python train.py --input="mfcc" --spec_augment=false --encoder_head_dim=32 --encoder_qk_norm=false --encoder_layers=12 --text_encoder_activation="gelu_tanh" --text_encoder_moe="top_k" --text_encoder_experts_per_token=2 --optimizer="soap" --beta1=0.95 --epochs=15.4 --weight_decay=0.2
Rows from block 7 of the audio encoder of a small contrastive audio-text model, named by matrix and row number. Rows with one number within an expert belong to one neuron, the router's apart. Each number is 128 + 24 x the weight over its row's rms, rounded and kept within 0 to 255. All counts start at 0. Numbers have three digits each. After the name is the row's rms in percent of the matrix's.
Before each expert's rows are labels from the 100 clips, of 14976, where the router gives the expert most weight on average: "responds to" is what is common among them; "loudest band" is the band of the loudest frequency at the time of the peak. Only what is clearly more common there than usual is listed. The data: synthesized solo parts of chorales (CocoChorales).
# router: router (encoder.blocks.7.mlp.router.weight, 64x192, trained with AdamW), inputs 0-63
# up: expert up (encoder.blocks.7.mlp.up, 64x96x192), inputs 0-63
# down: expert down (encoder.blocks.7.mlp.down, 64x192x96, transposed), outputs 0-63

# expert 45
responds to: note G3; tuba; note C4; note D4
loudest band: 250 to 500 Hz
router.45 096:091116128098118139108115105096120092126128104175130117149110100127149118125123113132120136140110112124133154129078166150141124083132126131128118103113107075151135093109134118154141130106128166
up.0 092:095128128128094186150154128076128128089097086161128078128110132079174091128133146188133177135150176134128078137128137128100104128122121128128114149139128128128097178157168114125117128137109088
down.0 088:128095175171093114130128128086118128128128128074148093120127129128137130128186128133122128100128139121128122128097098130120180120137175128118097108126128128148126104084120146128128102140128161
up.1 086:140175128115128122137128128094128137127119170123128108162123101115128153128128082103099128080149117099121135088128133063141128080095158127128153128162179122136135173128168131128118087128170120
down.1 080:129128157130128128108149121130170128128128133120128128128106112101135110128096108128128128094109100109128128123163128120166127171136145163160100128087088128157158129126157128128128120128079101
up.2 090:112141118154121109128094178137091128128128119146101128128096101145128098083182137128211139128116177099128128166154128128128124128107128128120120128097128106172115160140128144130176128140128138
down.2 092:157136118120087135088128128128155161128117113122102165164126125128128153181066116205128112118111167127117127099117128133128119154128128173128134128170134128128142128132092128128108156133128128
up.3 094:148101128128112128160126128128077142093128076143154136118120112128128114128159099128128084128128122128102098135123128128163146128169128115128186128127128095153152128158105128120131139128104145
down.3 089:128110151181166148120159128128128153118128159172128177128151083128128181128104128143161123102196128128150161097128118122096128128128128128116170113083128128146102136128128148104145142110095125
up.4 088:169114145158097145125102128186105140128134101121131128091112128166124128104128079128096128128134140147183128128086106150128128100205130097143112165120083107112091128147085133131108164107162153
down.4 090:161146107122143089096138130139128128128100097095128139128128110128128118101120139136128128091166135167097139133173145128137106128127111128100128128109147128160152147121079123142158050128128128
up.5 094:093156128145156125125058150128118128124128109167125128170128128092150171078128128156135097104128128128079145112128165172169128159128169128128200105098111105079128092123128083080109139157120146
down.5 092:093062162107128127144176119074117128152097151148140128156128122128128087128128150117095128128142158094128128118087128140089153101107132083100128140179107128128112131120132128128128128128128128
up.6 096:175128107128102129155175093121166128125140168094156128128119127174128118128090134128128132156085128135151140128096095104169090050119119128128142128190127116128173138117149103082149119128128146
down.6 096:125087074137156093128158128128128128128088128168128167101128128125107128146127128128128134091131072140128128128128132128128128128080084111128099123117155080128123177162128115128103137136129155
up.7 089:128160145128103173115099110105128091139128103131128112147127128100085128133068169111128128181128121151128132118186128093058084157161118111120112179128112168104162135170197115113128112123170138
down.7 081:128128087129132128095073158114129177127098121129128128119109196147132128140128127156131173115096118145122139128120074128128148103058161127102097134165172128128092128128115153108134129097107098
up.8 094:118128118147128140160128085156157128121133131130128128106128149103128092125128128103129157128101128116137125192179152128128128093128116095146129165106099104109135185142128087125164140140152128
down.8 088:128165128196128132077097128067175134128169081080148128159130160126090104128128140142114122157128119103100128134090093150160128128094135106128128128129128128128069123121136173164152112154112164
up.9 081:115089139189101153128115128120077128117168075128128066107128169083085109062128144137115128116099128128128150131149161113128128086128128101128115116087128128128131148073148080128131140138128120
down.9 090:158138121116128131128156160084152117144128094128165154115068147170128119128150157140087112128185129117066142128128068128128132128064128119089128142158156128095126127122094125128089086128128196

# expert 22
responds to: flute; note E5; note G5; instrument: trumpet
loudest band: 500 to 1000 Hz
router.22 112:106109087144055157112090116154147168131110141130137130117134149105107145133145130163149106148110129133165104123106133131163138129119137148169104143152158104149125107082141151144161089133170087
up.0 130:128128128145128128140155128102113181128124128128128128152128139158144069145111109200133118128128149108146138128107102165107179120128158128128112128132128131170157108122136103128128089105154087
down.0 127:128124133154111128153117144154154128102147095156132083128128063165145165111146128086128128092141128122176153139133128087140128148114115128138107093148113163124128133128166128132105109128070152
up.1 097:123128125128077144128152103124120112092103112100091128139118128128091101128128128130154173128128097128152083067110128121170126069151128158097148111128112128144121128135130128112095103127183127
down.1 101:152155163109141150177120128128145158128123115147128105101128131127128159128128096101128085128128166131083128175128128117100077128162128132128128131128128140128087123141128119181176142097085128
up.2 081:125124078128124140128086114128124098128128128083128102128128158157128150174128119139128128120119127126109128075128174128113128130128128128083156116106124128073117176067155142160128128151150128
down.2 081:106147114128094164128104153128154139090128128128134157128102128128081128147128128108137128092111128104128128128128091128145144176128142145128128128139135161191128047137103128128114126119128128
up.3 115:128105208106128119108131142128128171158083129128072138128072131101131101128177172088161128128128096164128099153153128158183158128128111128172094148128160119128149094128098098120090128105141125
down.3 116:128128123103139144128132128128105150144168159157144128082136128130133139145159158150145128078198132141147128135138128164133142147167128109077149145101128128122128128182104119145128128136103128
up.4 076:128094128106156128128128097119099128079128128128116127128128160177094128160128104150128128099134115128123039128089113135139105128125154128128139128128129128128134085128164134128149086128128101
down.4 084:149144120147128124159128182118128177098110122128146137146089168128109164128147082128103133135084128146134132128092128128100128111148104128121128128158128189096132082107115136128091140130128133
up.5 106:072110126086128128128128169156130128128095128117134148128073092125092128120108160128173111128128151152140128118128100142128121159128153127122128099146121130128128128128095128152129131115112160
down.5 095:158125128141128122154135107111129103128172151197108103128096129108102128086128105128128129128096086109128141083194128128128128128128128118142120171171140162081139070128128099132114096169114111
up.6 105:157128128128128128111100115118092135099134128150141086124128173078128116128138138138128137131118128102128180128128143111112150119126071091129145136128128114081128111128145128105128128128159102
down.6 104:153111128128166114089098128128146109128128128128123128124128074152110128121128128128100128085135129096131131125124137127146147088162128128087150128118128128141118153153151092144105178079096128
up.7 095:078172133162128099097128128115116139128090167178128128154128128109062114149133105128102117128128113131128128127128106128097152128118128144128107109160128160128140128157159137128128128161128168
down.7 096:128093155128120129157144128175101128235128116117154101128090128128101128160085170123128137128113139142128146128128163119128146080068128141129128124124099098124102116128128093107128128088091077
up.8 102:106128128089128104161128151093093147128130136154109167128128101151128101161128136128177092129140128073133079128128090091125171089131128112128128102128161110134128110105128128128119088128128117
down.8 093:138124157128128145119094128175125144128078157128123084152128128112112113170165102185161128128143099180128143156128128125139128128110103093127128118128128171098152106128090134078176149102128128
up.9 077:155121122128132128128122128113114100098122139096086135073128130114128083105162152121161128138128131128128101112128128104085144136120128135106147117128129128128129142132128098128150091128128128
down.9 085:128124157104128131128128132133180156128128108131121119128121119152128131128148082155124140135128176128063122079128128116141128171136128137117128160165141140075103128128146159128128075128142128

# expert 59
responds to: note E5; note D#4; note D#5; trumpet
loudest band: 500 to 1000 Hz
router.59 096:088125138122115168116122163137150157120124122106145137120127122126139115116125161161135140103146123151131147132139139145145147136155147131134096161116126142116148161104155111104142106086103134
up.0 092:128177073128141128166128128132094128124128128156082128128079163141128128121128128128130128087085128134096121106151128201128128128128115128128128069191163154128103128118128080096166133111114128
down.0 106:120130128131123128140067089128123103197128128147116128147145128170141106128150135099128148140128128110128125128103133085142128156067111034154170128174128105123123128088134128128095118105128130
up.1 075:133085128114188139128195128153132136103090128128134128130106103088097128128096159110112133128128154165128128128170151094138184159117073114075128103128142126085163128118128142128128115128128144
down.1 081:136107136171128128138137095128165107120151128175102128117091128172128174128177128128130091141156102104144128148161128103128134183128176128160168144182111078154128128131128092114096103082128160
up.2 091:128113097099137140168169128135118128102157135146128141128105128146130088068056128173129116128131128132131095128112128109128126128143128108108158116128072108078128079138128126128128158097117128
down.2 101:194128128178132161128114126115152113115128159101119113128119097128128128128096128128149128093143143096126128141151128142128164059156114145150147128130131106132106128128128124096135087128130128
up.3 122:157099082128147147143102128109113149128128127143103112128128128105153150121164120128124123128128128104128105128138135128128137091147149126128135128115114114074122128124128146065132174128149128
down.3 126:150128107128161128151089163093170143128167102124098145159121165116128128074130138090143125171128181143144167128093094148127128117178128092140128128111128108103128128128169114128128128122108103
up.4 119:157123134128186125141134105151120128128150128128139176128128116158131153128143166100128157156076128128179112123147128067113120128128105128153128150128140141128128091166128155128107146141144079
down.4 099:074109142128128102128136143096182077123175130128128128128156084129161128120128128117106178128159097131085135114128116131116128122128096150156096096107130128165128114102163128156128128160128168
up.5 090:078128172128093128128161128107153128128111101128143141128171071128128157128150112128127113128119097098150118071128098125085145128108128188164161128128143126128128128076142156079151123128097112
down.5 092:137168137128108098147145151128129128128152187124128128128128110140083137128101107124128101109148153130126094168128141081121128128128156105159167128070139118100158071098128112128087152144119109
up.6 090:128121176102128122187141120159116128164160143145134128128103102146115102128125127128128112165101096086128118149128128128073133157189099128128122128139124128128128128128124113163128155176142090
down.6 102:138128175128128151092128128128161153057128164124128128136169128153138124134128164142095141120128116147111112128146152126128128128146128128176128083123088102189085111128128132140133125126114124
up.7 127:095128125136121137093140124108097128128123099128053128128104132128126159128128128148180139128088102150128128128128154098107159107128133113108154143128111128128122129128175128128146100094153128
down.7 107:157100150128128128128156128128128123169119084128106102142099142148128163112128128102168128143158104076144107082128128109129128122128174128128128174107148128128147035128103162155130128134144121
up.8 109:128128152140128138128083126112118155093108128174150081189105093084096135123128128128136122114139128150165147211128170157134088127085144140128103171128088142128128157128157081128106099087154161
down.8 108:168128128141128177127128128127079128122123164128128146128108128099105128132154112105128093128105151128130091062084111136128117076128192102128148128125100128128137128180110174128128131106149132
up.9 087:128121138172130128096118128139128153112081125110144148128128128143128128173150132157128110160128085099107114128078128128128132128128145149137118087128132055131157062128131117045090147117115104
down.9 083:128173157128148166150137168134164147122136159148128141130128124104121116086139121128160100096109121126150129099128128138154128121128128127068147128128172153133128134145099146157157133115166122

# expert 43
responds to: trumpet; note F5; note C#5; note D#5
loudest band: 1000 to 2000 Hz
router.43 100:112119096119114136137105123123125123151139113134131171148148130076131084141108138117149124122113120122158117062080152118132139093146181125140108125124095127138152111110149143129158135090130172
up.0 081:128146127156128117128128128124128093128128119124106142128128091128128128112128102128124128128128192140178157100128159125162122148128079145128182160109120098171135128128167123128162123094146128
down.0 092:113128126116128117128119135075128169131128097132128126160078107128162087130128151156128106141149128099135123144128116128084089109111146115154138128134126128128186123128128123101083145104108186
up.1 076:150128128149164128075155129140128128130156128140123124139128148133130128150128123157160091128151157111140128118138127097161138128130149160150194116128111128128092128138128128107141128160128099
down.1 097:128103128155119111128086128128133128143119160199128167111114128149144122128138181154076128128137106120108124128091080106128140095128146128117119142128152095139123102172128156121136128128134171
up.2 096:125167111094148152160128131128128099118173157180139083128130134097128138128128128181115122176083128117074128137102093128148128128128128116109128102152096136111105128128128167092128128134097132
down.2 103:153114128172184103128178128128167128120112128162093128112128128167156128114128143128063091128178137128103147110128128083103128128128186176128128128142116066122112098128143138136155128128141102
up.3 100:059152128128094127128128099128131128125060149106134072122128158108141128133117109105106128143134107165128068134128128132098128135131158144163157137128143110101165128103124130128157117122138106
down.3 106:146103128138128096128153128141157132090128128165081128128128139128069128118110147135151071128128128131095128156128160164130128122131128074182091128138134128111128128147130128116123094142128115
up.4 107:158156088191159128103140128128185114134135122128128130094159163133122128084128128134128112142128128161128080165128128128141089133092127098141128140138098128128123154128143150104128128139128149
down.4 101:118128135135117117138128122119154169128128128142128128160161129139154128126128165156141109128128144152090088128140128080141128112137176151094206166135143128139123128161128139128113113111094167
up.5 083:153128177099103114090138153178128105123080114156105112128163120128168122079185127162120128139093128132137128127128124128159128152128128128139163128170177140128071166123110128128099128128128158
down.5 079:134133127118110120110128128128134137075107128128156120124150125104154137123066187143128128158128108128084144138084128128131163146153128102122151128130147179153150152123085141133128169098091099
up.6 094:135130196128126145087140156128128086138165155100155128099134128071118153117128178128137151149144131128128119133132185149128120147127128176172124114128125128095088148128128128128138128151089123
down.6 100:125159143124143121102131128107148118128128082128123135140176103128136128117163128120116078181137128128128128128128128112058122153128128159149128128128128129113140057128081161180120128099074094
up.7 087:094159142099128129156154128174200142135133128128113099137135133128128082128138105187125128095108111128128156129128086112064162149167137117128128128119121081081128128179110155134132127128126128
down.7 087:139120149128136167176164128105128157128128139127174124128124090102094121068110160147138121152128113128128162168128097127167128128128145091098128124071125195128091142105091104138117127140128128
up.8 088:118128118158090128128128122101106101087128159189148128128106128118111128128158162152142100128168128149173128171128128101146128111113128128154079127128145091128116120128144128098112128122173094
down.8 105:143094134128225101128128137147111126128155111128128121162113128173125141167128128128128128113128114128147128094128062084157151138095128120128160104151109166115144103113128128128142128128120140
up.9 115:147128128128155128082067129168130111155135128084079128150138132128147128091137179128132141164128131174118147202128179139098128116128138119128113134101101128130096128128128139132102106150144112
down.9 121:156177107070167114106128128128128128128128104143159128128146141127157093174187112128142095111128179092150128130134122117129128128185128169125128154145159087096128084128128131139095114112097106