config.toml
win_length = 512
encoder_moe_every = 2
text_encoder_norm = "layernorm"
text_encoder_norm_position = "pre"
text_encoder_qk_norm = false
text_encoder_positions = "learned"
beta1 = 0.95
shampoo_beta = 0.95
max_precond_dim = 1024
adamw_lr_other_params = 0.0009
magnitude_pruning = 0.3
Rows from expert 21 of block 5 of the audio encoder, named by matrix and row number. Rows with one number belong to one neuron. Each number is 128 + 32 x the weight over its row's rms, rounded and kept within 0 to 255. All counts start at 0. Numbers have three digits each. After the name is the row's rms in percent of the matrix's.
# up: expert up (encoder.blocks.5.mlp.up, 64x96x192), inputs 96-191
# down: expert down (encoder.blocks.5.mlp.down, 64x192x96, transposed), outputs 96-191
up.4 092:082153128119146171064074098136143120122071118128187130128080113198128166124159112115128127131197083144202115108158200095156128094128130128128115128128087084128051098141128166128128128128144128111110128157172121117177102128137110128128136167128128106124186128168093128145109138127128209112
up.5 081:128128128142128162128081128165064135068109128124157108130045131128128135189128062137215154122063128128118128086128167072128195128181144154148128128128128098073128128129178096162128128128067147141165139132128090128114128137134163182128106195154128082139128128128116128087139205065128148143
up.6 090:166128186175128123036128125153061152128128135145120088110081183128114128126128123201128127121124103128181100128075091128167169128143171128128120151163128104128128128128128128169146124076200128150115059097097186128128128128128151128153129108132057169128100128120132119096128106182086158128
up.7 111:114157188098128109177044128177164128092134128111128128026070111080056172128128139128248040165107110178157105081128112141082062092176104086171128139152128151128146125128039060128128128128143128164190111128185128128107124128128178172128156115116145128128140128140110128103109103137128102148
up.8 092:128138128128075146086099088200085105152136128180128123042128118054128139177089128210128124128084128128077040128151128135130128159101109162167128145128183122067128110151090132081117118128128128149163086174144161128129105111157130128131151149128152146128124122081093128128145188128128125083
up.9 095:136152128128111144128128128128100128047051068160136114128143128072128065170122135128221128128122105189121179114128160128125128128082157138128083068094177128128091128145164129101128128128128179064074128128085057103149057128118239128172143111077128128128128128117128128128113142128169124138
up.10 133:107128128157127128136121158085128156128133126126174128090163144128128126121163128134153128174128091165128133183128140097128123136128174155128128145128129128113172123105106128128144059153090120119156222133188163174083172141128071128075167128185148102186094128187128098128128119094128147075
up.11 117:167128113210067128128084071139165128085156147046127164164135128128073128128128128171126158146125129154080128166141097128177128057161149112135143111189128099128151128103095165128180128121096180155109128099110088148182128128128098164144131181113128128128128143132128128014128127093093169126
up.12 110:076135177111128112130195142124182109155144179128171120081149144094156145119100134148153128128098162190097128128070128128173128202152128128128128038128101143149121128128161128121128128094121161170121171073155106223188138128128128143069128128071121128172140130134104101040134060080043128128
up.13 123:106116097128104128128183108189197154128054156128128101097128166095090158128096142154147128161106128128128128153070100163103106075084082199127151118152128066170128109123099114079080133128135120185142072155128117078128128183114142119128172105119116137134117102128169162169128128128128128128
up.14 134:120128128207063092139143143093175128146083106128140128160146088161174146116085128175085162082080109128140151082128128118135178114100172128102119169083052128144078135164135128128184161083138095136128109128099128158128130086128179150105083128221128116207161192190203145100198122162128076128
up.15 108:117088128128124128172222128111185128177132026141074175092149200174140136120128125100113134128181156116098095112091156066119165128091143069128137125150100102105044129128144087064141128080128074128128055114128128147128122146119128128128128095128128122128106137128128143142128140194129099169
up.16 121:128147162180128194128116107146133095107138128131128172128128188076140128128128128105128128175174140150074153148175128169128102110173136130163128128111128095128128108128045128161112128108128172123135116128128128089128204124093128128197124136086047147110128163128128110092156128180172054181
up.17 093:172028115114128171128089124155092128163135141128144146100130123128094064160064139154092188128128128113071128134128041128061153176140128137127128132128128139070170142130140128120025075166128083128148123164128128094061128085098105061106102159128021185119122128153122168208168128121128129150
up.18 092:128128128128076113124128128156128053112128128108114128128137114128128121118071197191040135180090118100136133137082077128077082128128092128144138162147176094055137189128138128128128094109147128174163065128128103128128141131137128152128029162076120119138078193168116128138147176144153128128
up.19 100:122128123128128185128201194085071095128172125167155128038128141131075127128100131112076190156128122199114128234138167145100077161089128121168205128162112153162155098100202128128128180140128099170128181146112116128126100097128155142117128117116128083147079128128079135075117106111164103088
up.20 097:174128120128128128128095185077030181128167136101148128128132128151177146128128175127133060128082141087128145129194042096074063128151148119125128187128127128163128073128203121118128110133142170076191172128096155124128124136112128140153134122195140118123148163128128128183196128182128155128
up.21 108:071110128094150118128133138128128128118129128122111128128128117128128046126051093089128126084128077128148176179146125201128085098128143118128121128128095155174100128128128108121128122046175078137189128128150202140147131115107128109128198094134093119188099089128062161211160128106187175142
up.22 087:128053103144141113116101119162128138178128128181163128181128128156128118113128128128154099143151119101176171128128128171128144135128128241128080203112098154128128152129187168122062064085090130128179128122166128135144113128085126189128117174124151134175156092095094207128128119142192088128
up.23 100:099118128079128128128122154139128134148126082160122128128101096114117128069129128128133159057179102130128128128160093081182125128099128223128122128213128128106141125128218128064114128041099086128046128142153128128149166128137128128055128128199072128128153165128096181158178128083113075165
up.24 085:128188146128156128092135137116069156118144136168087128168121194110128059128117128105128125160128128120059117072087062128128140144121167168128105126051145105156128102122113128123128149128135141152128128128076107141129203128194112091068148229168049091130071181154113128128128051150128110045
up.25 095:128162128128183200128131144146167171077115136132152128170128082128114128100107149202158168128081174119165193163152155160152128128163091128204129128125128105111128128128073128128177192140091128116137125128150159086131124062207113137128128128128112082135090128115094077135145074097128128119
up.26 065:122128101136128132123128128128087214092096128134128128054109177128204165114164128142186110150161134165168105128205128128122128128128113119090058146128226113095125140149128085135170128180123102128128128128118128163076128057128128087128128138128063128219128122134128145116133128151128098128
up.27 102:081146200097122132139213158106128141117128128081105160128128128089128128128066094128128120128153090146122059116140128128082160151128111128159085121167138122093131128164128128155181178086128130128136158078109200177136128107165128182098128035154131145128119085128128101113128121093128128223
up.28 104:194176172130093145120186165112096128128085162128128128139128159128115168056124171168128174124128120145078108184144155112128108128095156160104128057093120128089137115088133128153117181148154122166148091143128128128128076128128168128128168124128076103114132173178092162076148068128125128099
up.29 097:131088118128127122128096145178137128103128136087130115115074128128112096148084183128128168101111114078140158128128128070120183192096128072107128209114104111102158119128128172085107133128113128126128122149086128114114128128158138128060143182110080116128075138133110128128125128128090083187
up.30 080:128114137037122128128128124128141145169119180169116102104155171170143128153128109155128128128121139086137128174128118128076103147166128128115105218158130126081128128171128104085099137101155163126084147128128128141128088076087118154128052126217000128128128128128051128198128121128175128199
up.31 111:128128179128137128113184108128128158155128152128192128073128100128128134127128128183119128072128160111151086128192116088116122153128162199081171054102168178180096118128145180022113086128193128091128128128089075234128174181154126128128138182128172159105128163139140128107205128108128084161
up.32 070:128128107159155118127106128100128145126128055128128090116119128128149128128128167128138181128096136141128128177128206098191143128138128067205183113128066115093128216107128117170128128156123119127128078133121070141128082128145221128128168128128128128135144160128110082128128122142148122121
up.33 082:128166132132128167128128133147104128188173113248128185091128180105143139128128103131128203128122103155128108128128128162117128128128145128171145042128139159128148128128128087120074128170104151217128128128193125119064148163128163193058129128128076116128128117054143132128168139068090089131
up.34 089:128057061131119148074170147149221133128128069128095128198135126128126087101128128066131178061128128132128128128150148081128135166106170083128084116120113120128128205128144128086142086128103128180119085099138102117128152171128128128128128128181128124128097110072086160146102128128128128173
up.35 103:130128171104123128065074080128096099104128122154128128189078128101154057140123149170128065119128193128128126128128128157128158133128128128128131143128128128172130142128061128136134202128128154140128128195064128111171186117157154117120128113112160185144094028128112128201131157138142111128
down.4 094:120050070138093147101128128096129171042128033076140128138128128093128192180138093183128162137116128128128128106126176128137089168128158107160083128111166079129049115146069131156053128156147128126128179128128128079134128128128128128168139178128134140091106110121128129082094071184146127118
down.5 078:128128126123164128086128198128128128128135174121138173115177119128089089123076146143128128128122127137143128128110128137095123169128128118171128162049128128102116153128128128119118153120128128078123076128087139069125095166108043021107118128103113128148172137128184128170090069177128086128
down.6 095:116147154075128128128128165116128132172164151150128140082127151146162114128067104136128107108125161128128186125150149112128128128128151128199128113148128119083008192041066056139143089128074023186123177201121155123206096079138164175128128099128190128128128128128128168128130126131128069128
down.7 107:112128105128137064128139100128126102178077128142151128172151161127107128178128128086100161161056128091104155172169111128154182101128128114104164089136192126102150034128164106128192140128126136093110141045117128138133128114128128163125128139155081128132128142150136128128083112161125095104
down.8 096:087139128128106124152164127178197128128077128177163111172128171136061077088154200185125102111177128167124128196189128141128128112182128143103171108109128103128127128128114064112178128128128128137122179178128132177128111079188154128132153128183080086123117154093128143128150128154080128173
down.9 093:169107128128128139128154128159128128128141128114128135101128121128143096128146104210128181128175147128131128128153128042105116128118148125194177128128128128141102128051128063047072177113050128128083128173128243151136128119132170136093194100132128067173173100131153172128128105128128189128
down.10 136:153150128154131140128175027147049096128157128074214104174128171192128142161142097128131128104146128085199166128084103149150128145128128171128070132068128128135117079099112171086128100089128090133128128127070095108109164128132128135172072128147109205128128134128107128098128194123147062128
down.11 113:128148160209128094164209111172128039128128075124158137161128125119136136217128134151128072136110128121128128128128128135128132167173096079128128141087141103128074128152116128133168128093128107055076139041132142128144128128128115187104118128138128115176128165128173128072146142139128163072
down.12 108:134206128128128130128128091128099128098101146128128138130128126187048144157174132121186093128152128128128087115128194128131128075149083180095146133179128126132224128089114121130083116125069128178079128128128128128128128099142118182154080128146154145089061128221128176129065084128128095128
down.13 120:136060102137148122114160123065183143042113160128128128125106128128147128128098080105128128094119151160089128128128086128142128157142128226152057128148114155094117128131186128145145128152128125153107056097096099128194128092130200177139122044098130128126089115075178128128150144141110128128
down.14 133:124053170121128128085096128109035128078156128116128104128127063110132128128111115128128128134128111126148128133128185166159098094153052102157128102128205128102098128117128096128097093128096140166128090125070084199131165031075155117176142109123202128175128153115144128194095112134128139142
down.15 105:147094133172124097134128096227031136128041181128101135128128128061148156128098146128160146151103122105122136166135161232128048128145043128148144108184174175164128124113131101103120128136109166128164106128128167147137109140093128128186109157128161128149094128142167152128128121018143184128
down.16 128:107150166154191128116188079176137112128155209082167122164127093101101086128083151199094078140111094185128128128168107123094128128130128086128205128129083128085160078136150119071139126148206173101128126143128148081132103128093128104199149069128158128126128128112144120062128164083104151168
down.17 082:090151137000165128106142125109191189133128128049103128219128061057109128128143136108185122168101128086128128128166118128099165106128128128157128138197128048094098128144089143128153213152167111080154092053089058099128128111117128122114120120109086103156128128168128109058128128128112100128
down.18 082:184128099100128128206123145070141124073071179128128112128100128128181128092128128086085128095091128123128134113105157204161155128155140195128128092155128130128099128128128128077180214128141093128128128128128115128128163140073128174170164128220122120128189128128137128095159128130130122105
down.19 106:164180177128129128142169128096128128128108128181128114144174188101200144196128128145128109184128128094105164068083095128152128122128128128099128128135152128080139168128053146139143164102135124128071109081212101137128153139191128128108128152128088128128163128080124148128076191165120129128
down.20 096:128128128070063192087128130141128193128184128192105136128061156133128134146051111128055098097123157099128118068128125144179128119128132128128153115099167066130068133140157128128128128106128093153171098128068172128168201159165128161120140128128088127102117128119101143124116127091110167128
down.21 104:128233188128105119139128128153104128102208128129187080145154171108113128128133128128128128128133131127147082128109082128110051132120061160128164128103128168134202128128128128135162128148144176128173116128048097118111128124128128120134095128114119128057128135149128198073072182111128050143
down.22 086:128089122128128136130180194109085072117146154181128029143138153091059163176180095128146171128188128114079128128170128146096128128057128187128162116159128128121156128108088068128204128128128115128141142071107166082128128128123128128159103144150096128081130079128160118128157128161106149128
down.23 117:143106167088138091115118128124132128094123075043102128128132128126101128143130131128128080128181128128128072111144169163101037131182099168202128128128128176176144097074060128119118116199074128128081128085146119120058128128131128149128128152131119111128119128128164155108167128162077133126
down.24 089:149172212129128153196128112167148118128128122128245106178128097133083108176192135081128128126114118128091126164128128128168096128128082103102117156128135156128094128191052108135115110183128128084149128128129152128142157151108128128128104072150109123128128102128155128075140128128078182128
down.25 093:092158157158128091128106128198161170166156099148174128128160195062128102170173101128196080120146099171125068120128128169193128098099136128090177128124094148092160128160128067135065205128128144128132046078128115059118164097091143128140133164085078128157122117131128128129128165224089139128
down.26 078:128155141128120128199113079189147114104089128127136140139128094112120100137090186149128113120170128128102081130128145179151115128128200119149128099128121103128199128128141097125141166190128126128110108113128127173128115078132128128170174107160135128173079110101106060118094089081099215099
down.27 107:175179128128107128084113128055047121128084112128164168091120106180118101128169096125110083167128159128156128128086128128089086145186118128150135121111128128161193177128106121159129098128095149194128121208102128128101126066041128111147128089203138095131128128141106167098128128128062118160
down.28 099:128097108102064133111088077128117156107135090128095082140196128149128205224206128125173128161124128076128091146128128087155144133118173128128034179128063128128072127128061049135114128131098133180128121068164152178128105098178151108098128171112128128128087126128109159090075112128116161128
down.29 101:128120084106128087041128111144187190090158112105129128100151089128085091124132125096145097158122149148216128118128128128128150128141099143146128111159077051151000128163128158114128121128138128128152102092130160130124128136089132188136051128150148118128148084128164133128110128128152128122
down.30 084:157077128132128113128103092115179128128113109128154128128142108075128146128181159128103163127105131148081128181143166142128122128128128095163128067132164082162128092116159137135204130129096113051173184128128117087180107128104128187143108153128128166128053163191147160128128059124134128084
down.31 102:205052163128125143088128089094120128093060079152143133128128071169128183128128094128121061128082105160128128131075165099158135153137160128083151190131077112139128128099092161128118062123051128136128126128128159203113143127163155128122154143171170173180128128128139128158065128125161128070
down.32 073:155132130136143128105086128128110128094137166128143190149128167058069134134130181193123128128104077124152122144128121169178128208103108094128131130090148142128128218117108082128076103126128128128128132150143128128128170111128128042129176141128128110186128120128102128135133085170128208128
down.33 083:200141151128128128128128128152128150109128128111105092169171069128128167117128153187128219115150163144123128128179119187108128128083081128128129138128078185141128146091093128128146142132075128074123128144128088176136162149128160106128128128141098183128127128128151113087140141124128128128
down.34 091:128119125128146112084128154081138128098179135099156178137141093128130182114081119106113128117167128125128128128128110166143083128089128160167157128113126128190135132128128105111126176119128107086166128087128120155115157089059178157172076206165179135128128156128166082199128128128128088149
down.35 093:118101193128174197127210165121068183184128128128171128128128128162055128128162128139117097102128128128128168128170181128128145128097041147128155128128150128089125173107074128162128145128133128128156128138115173113128128128105128128130069118154128097076087128091143109134156094128128128165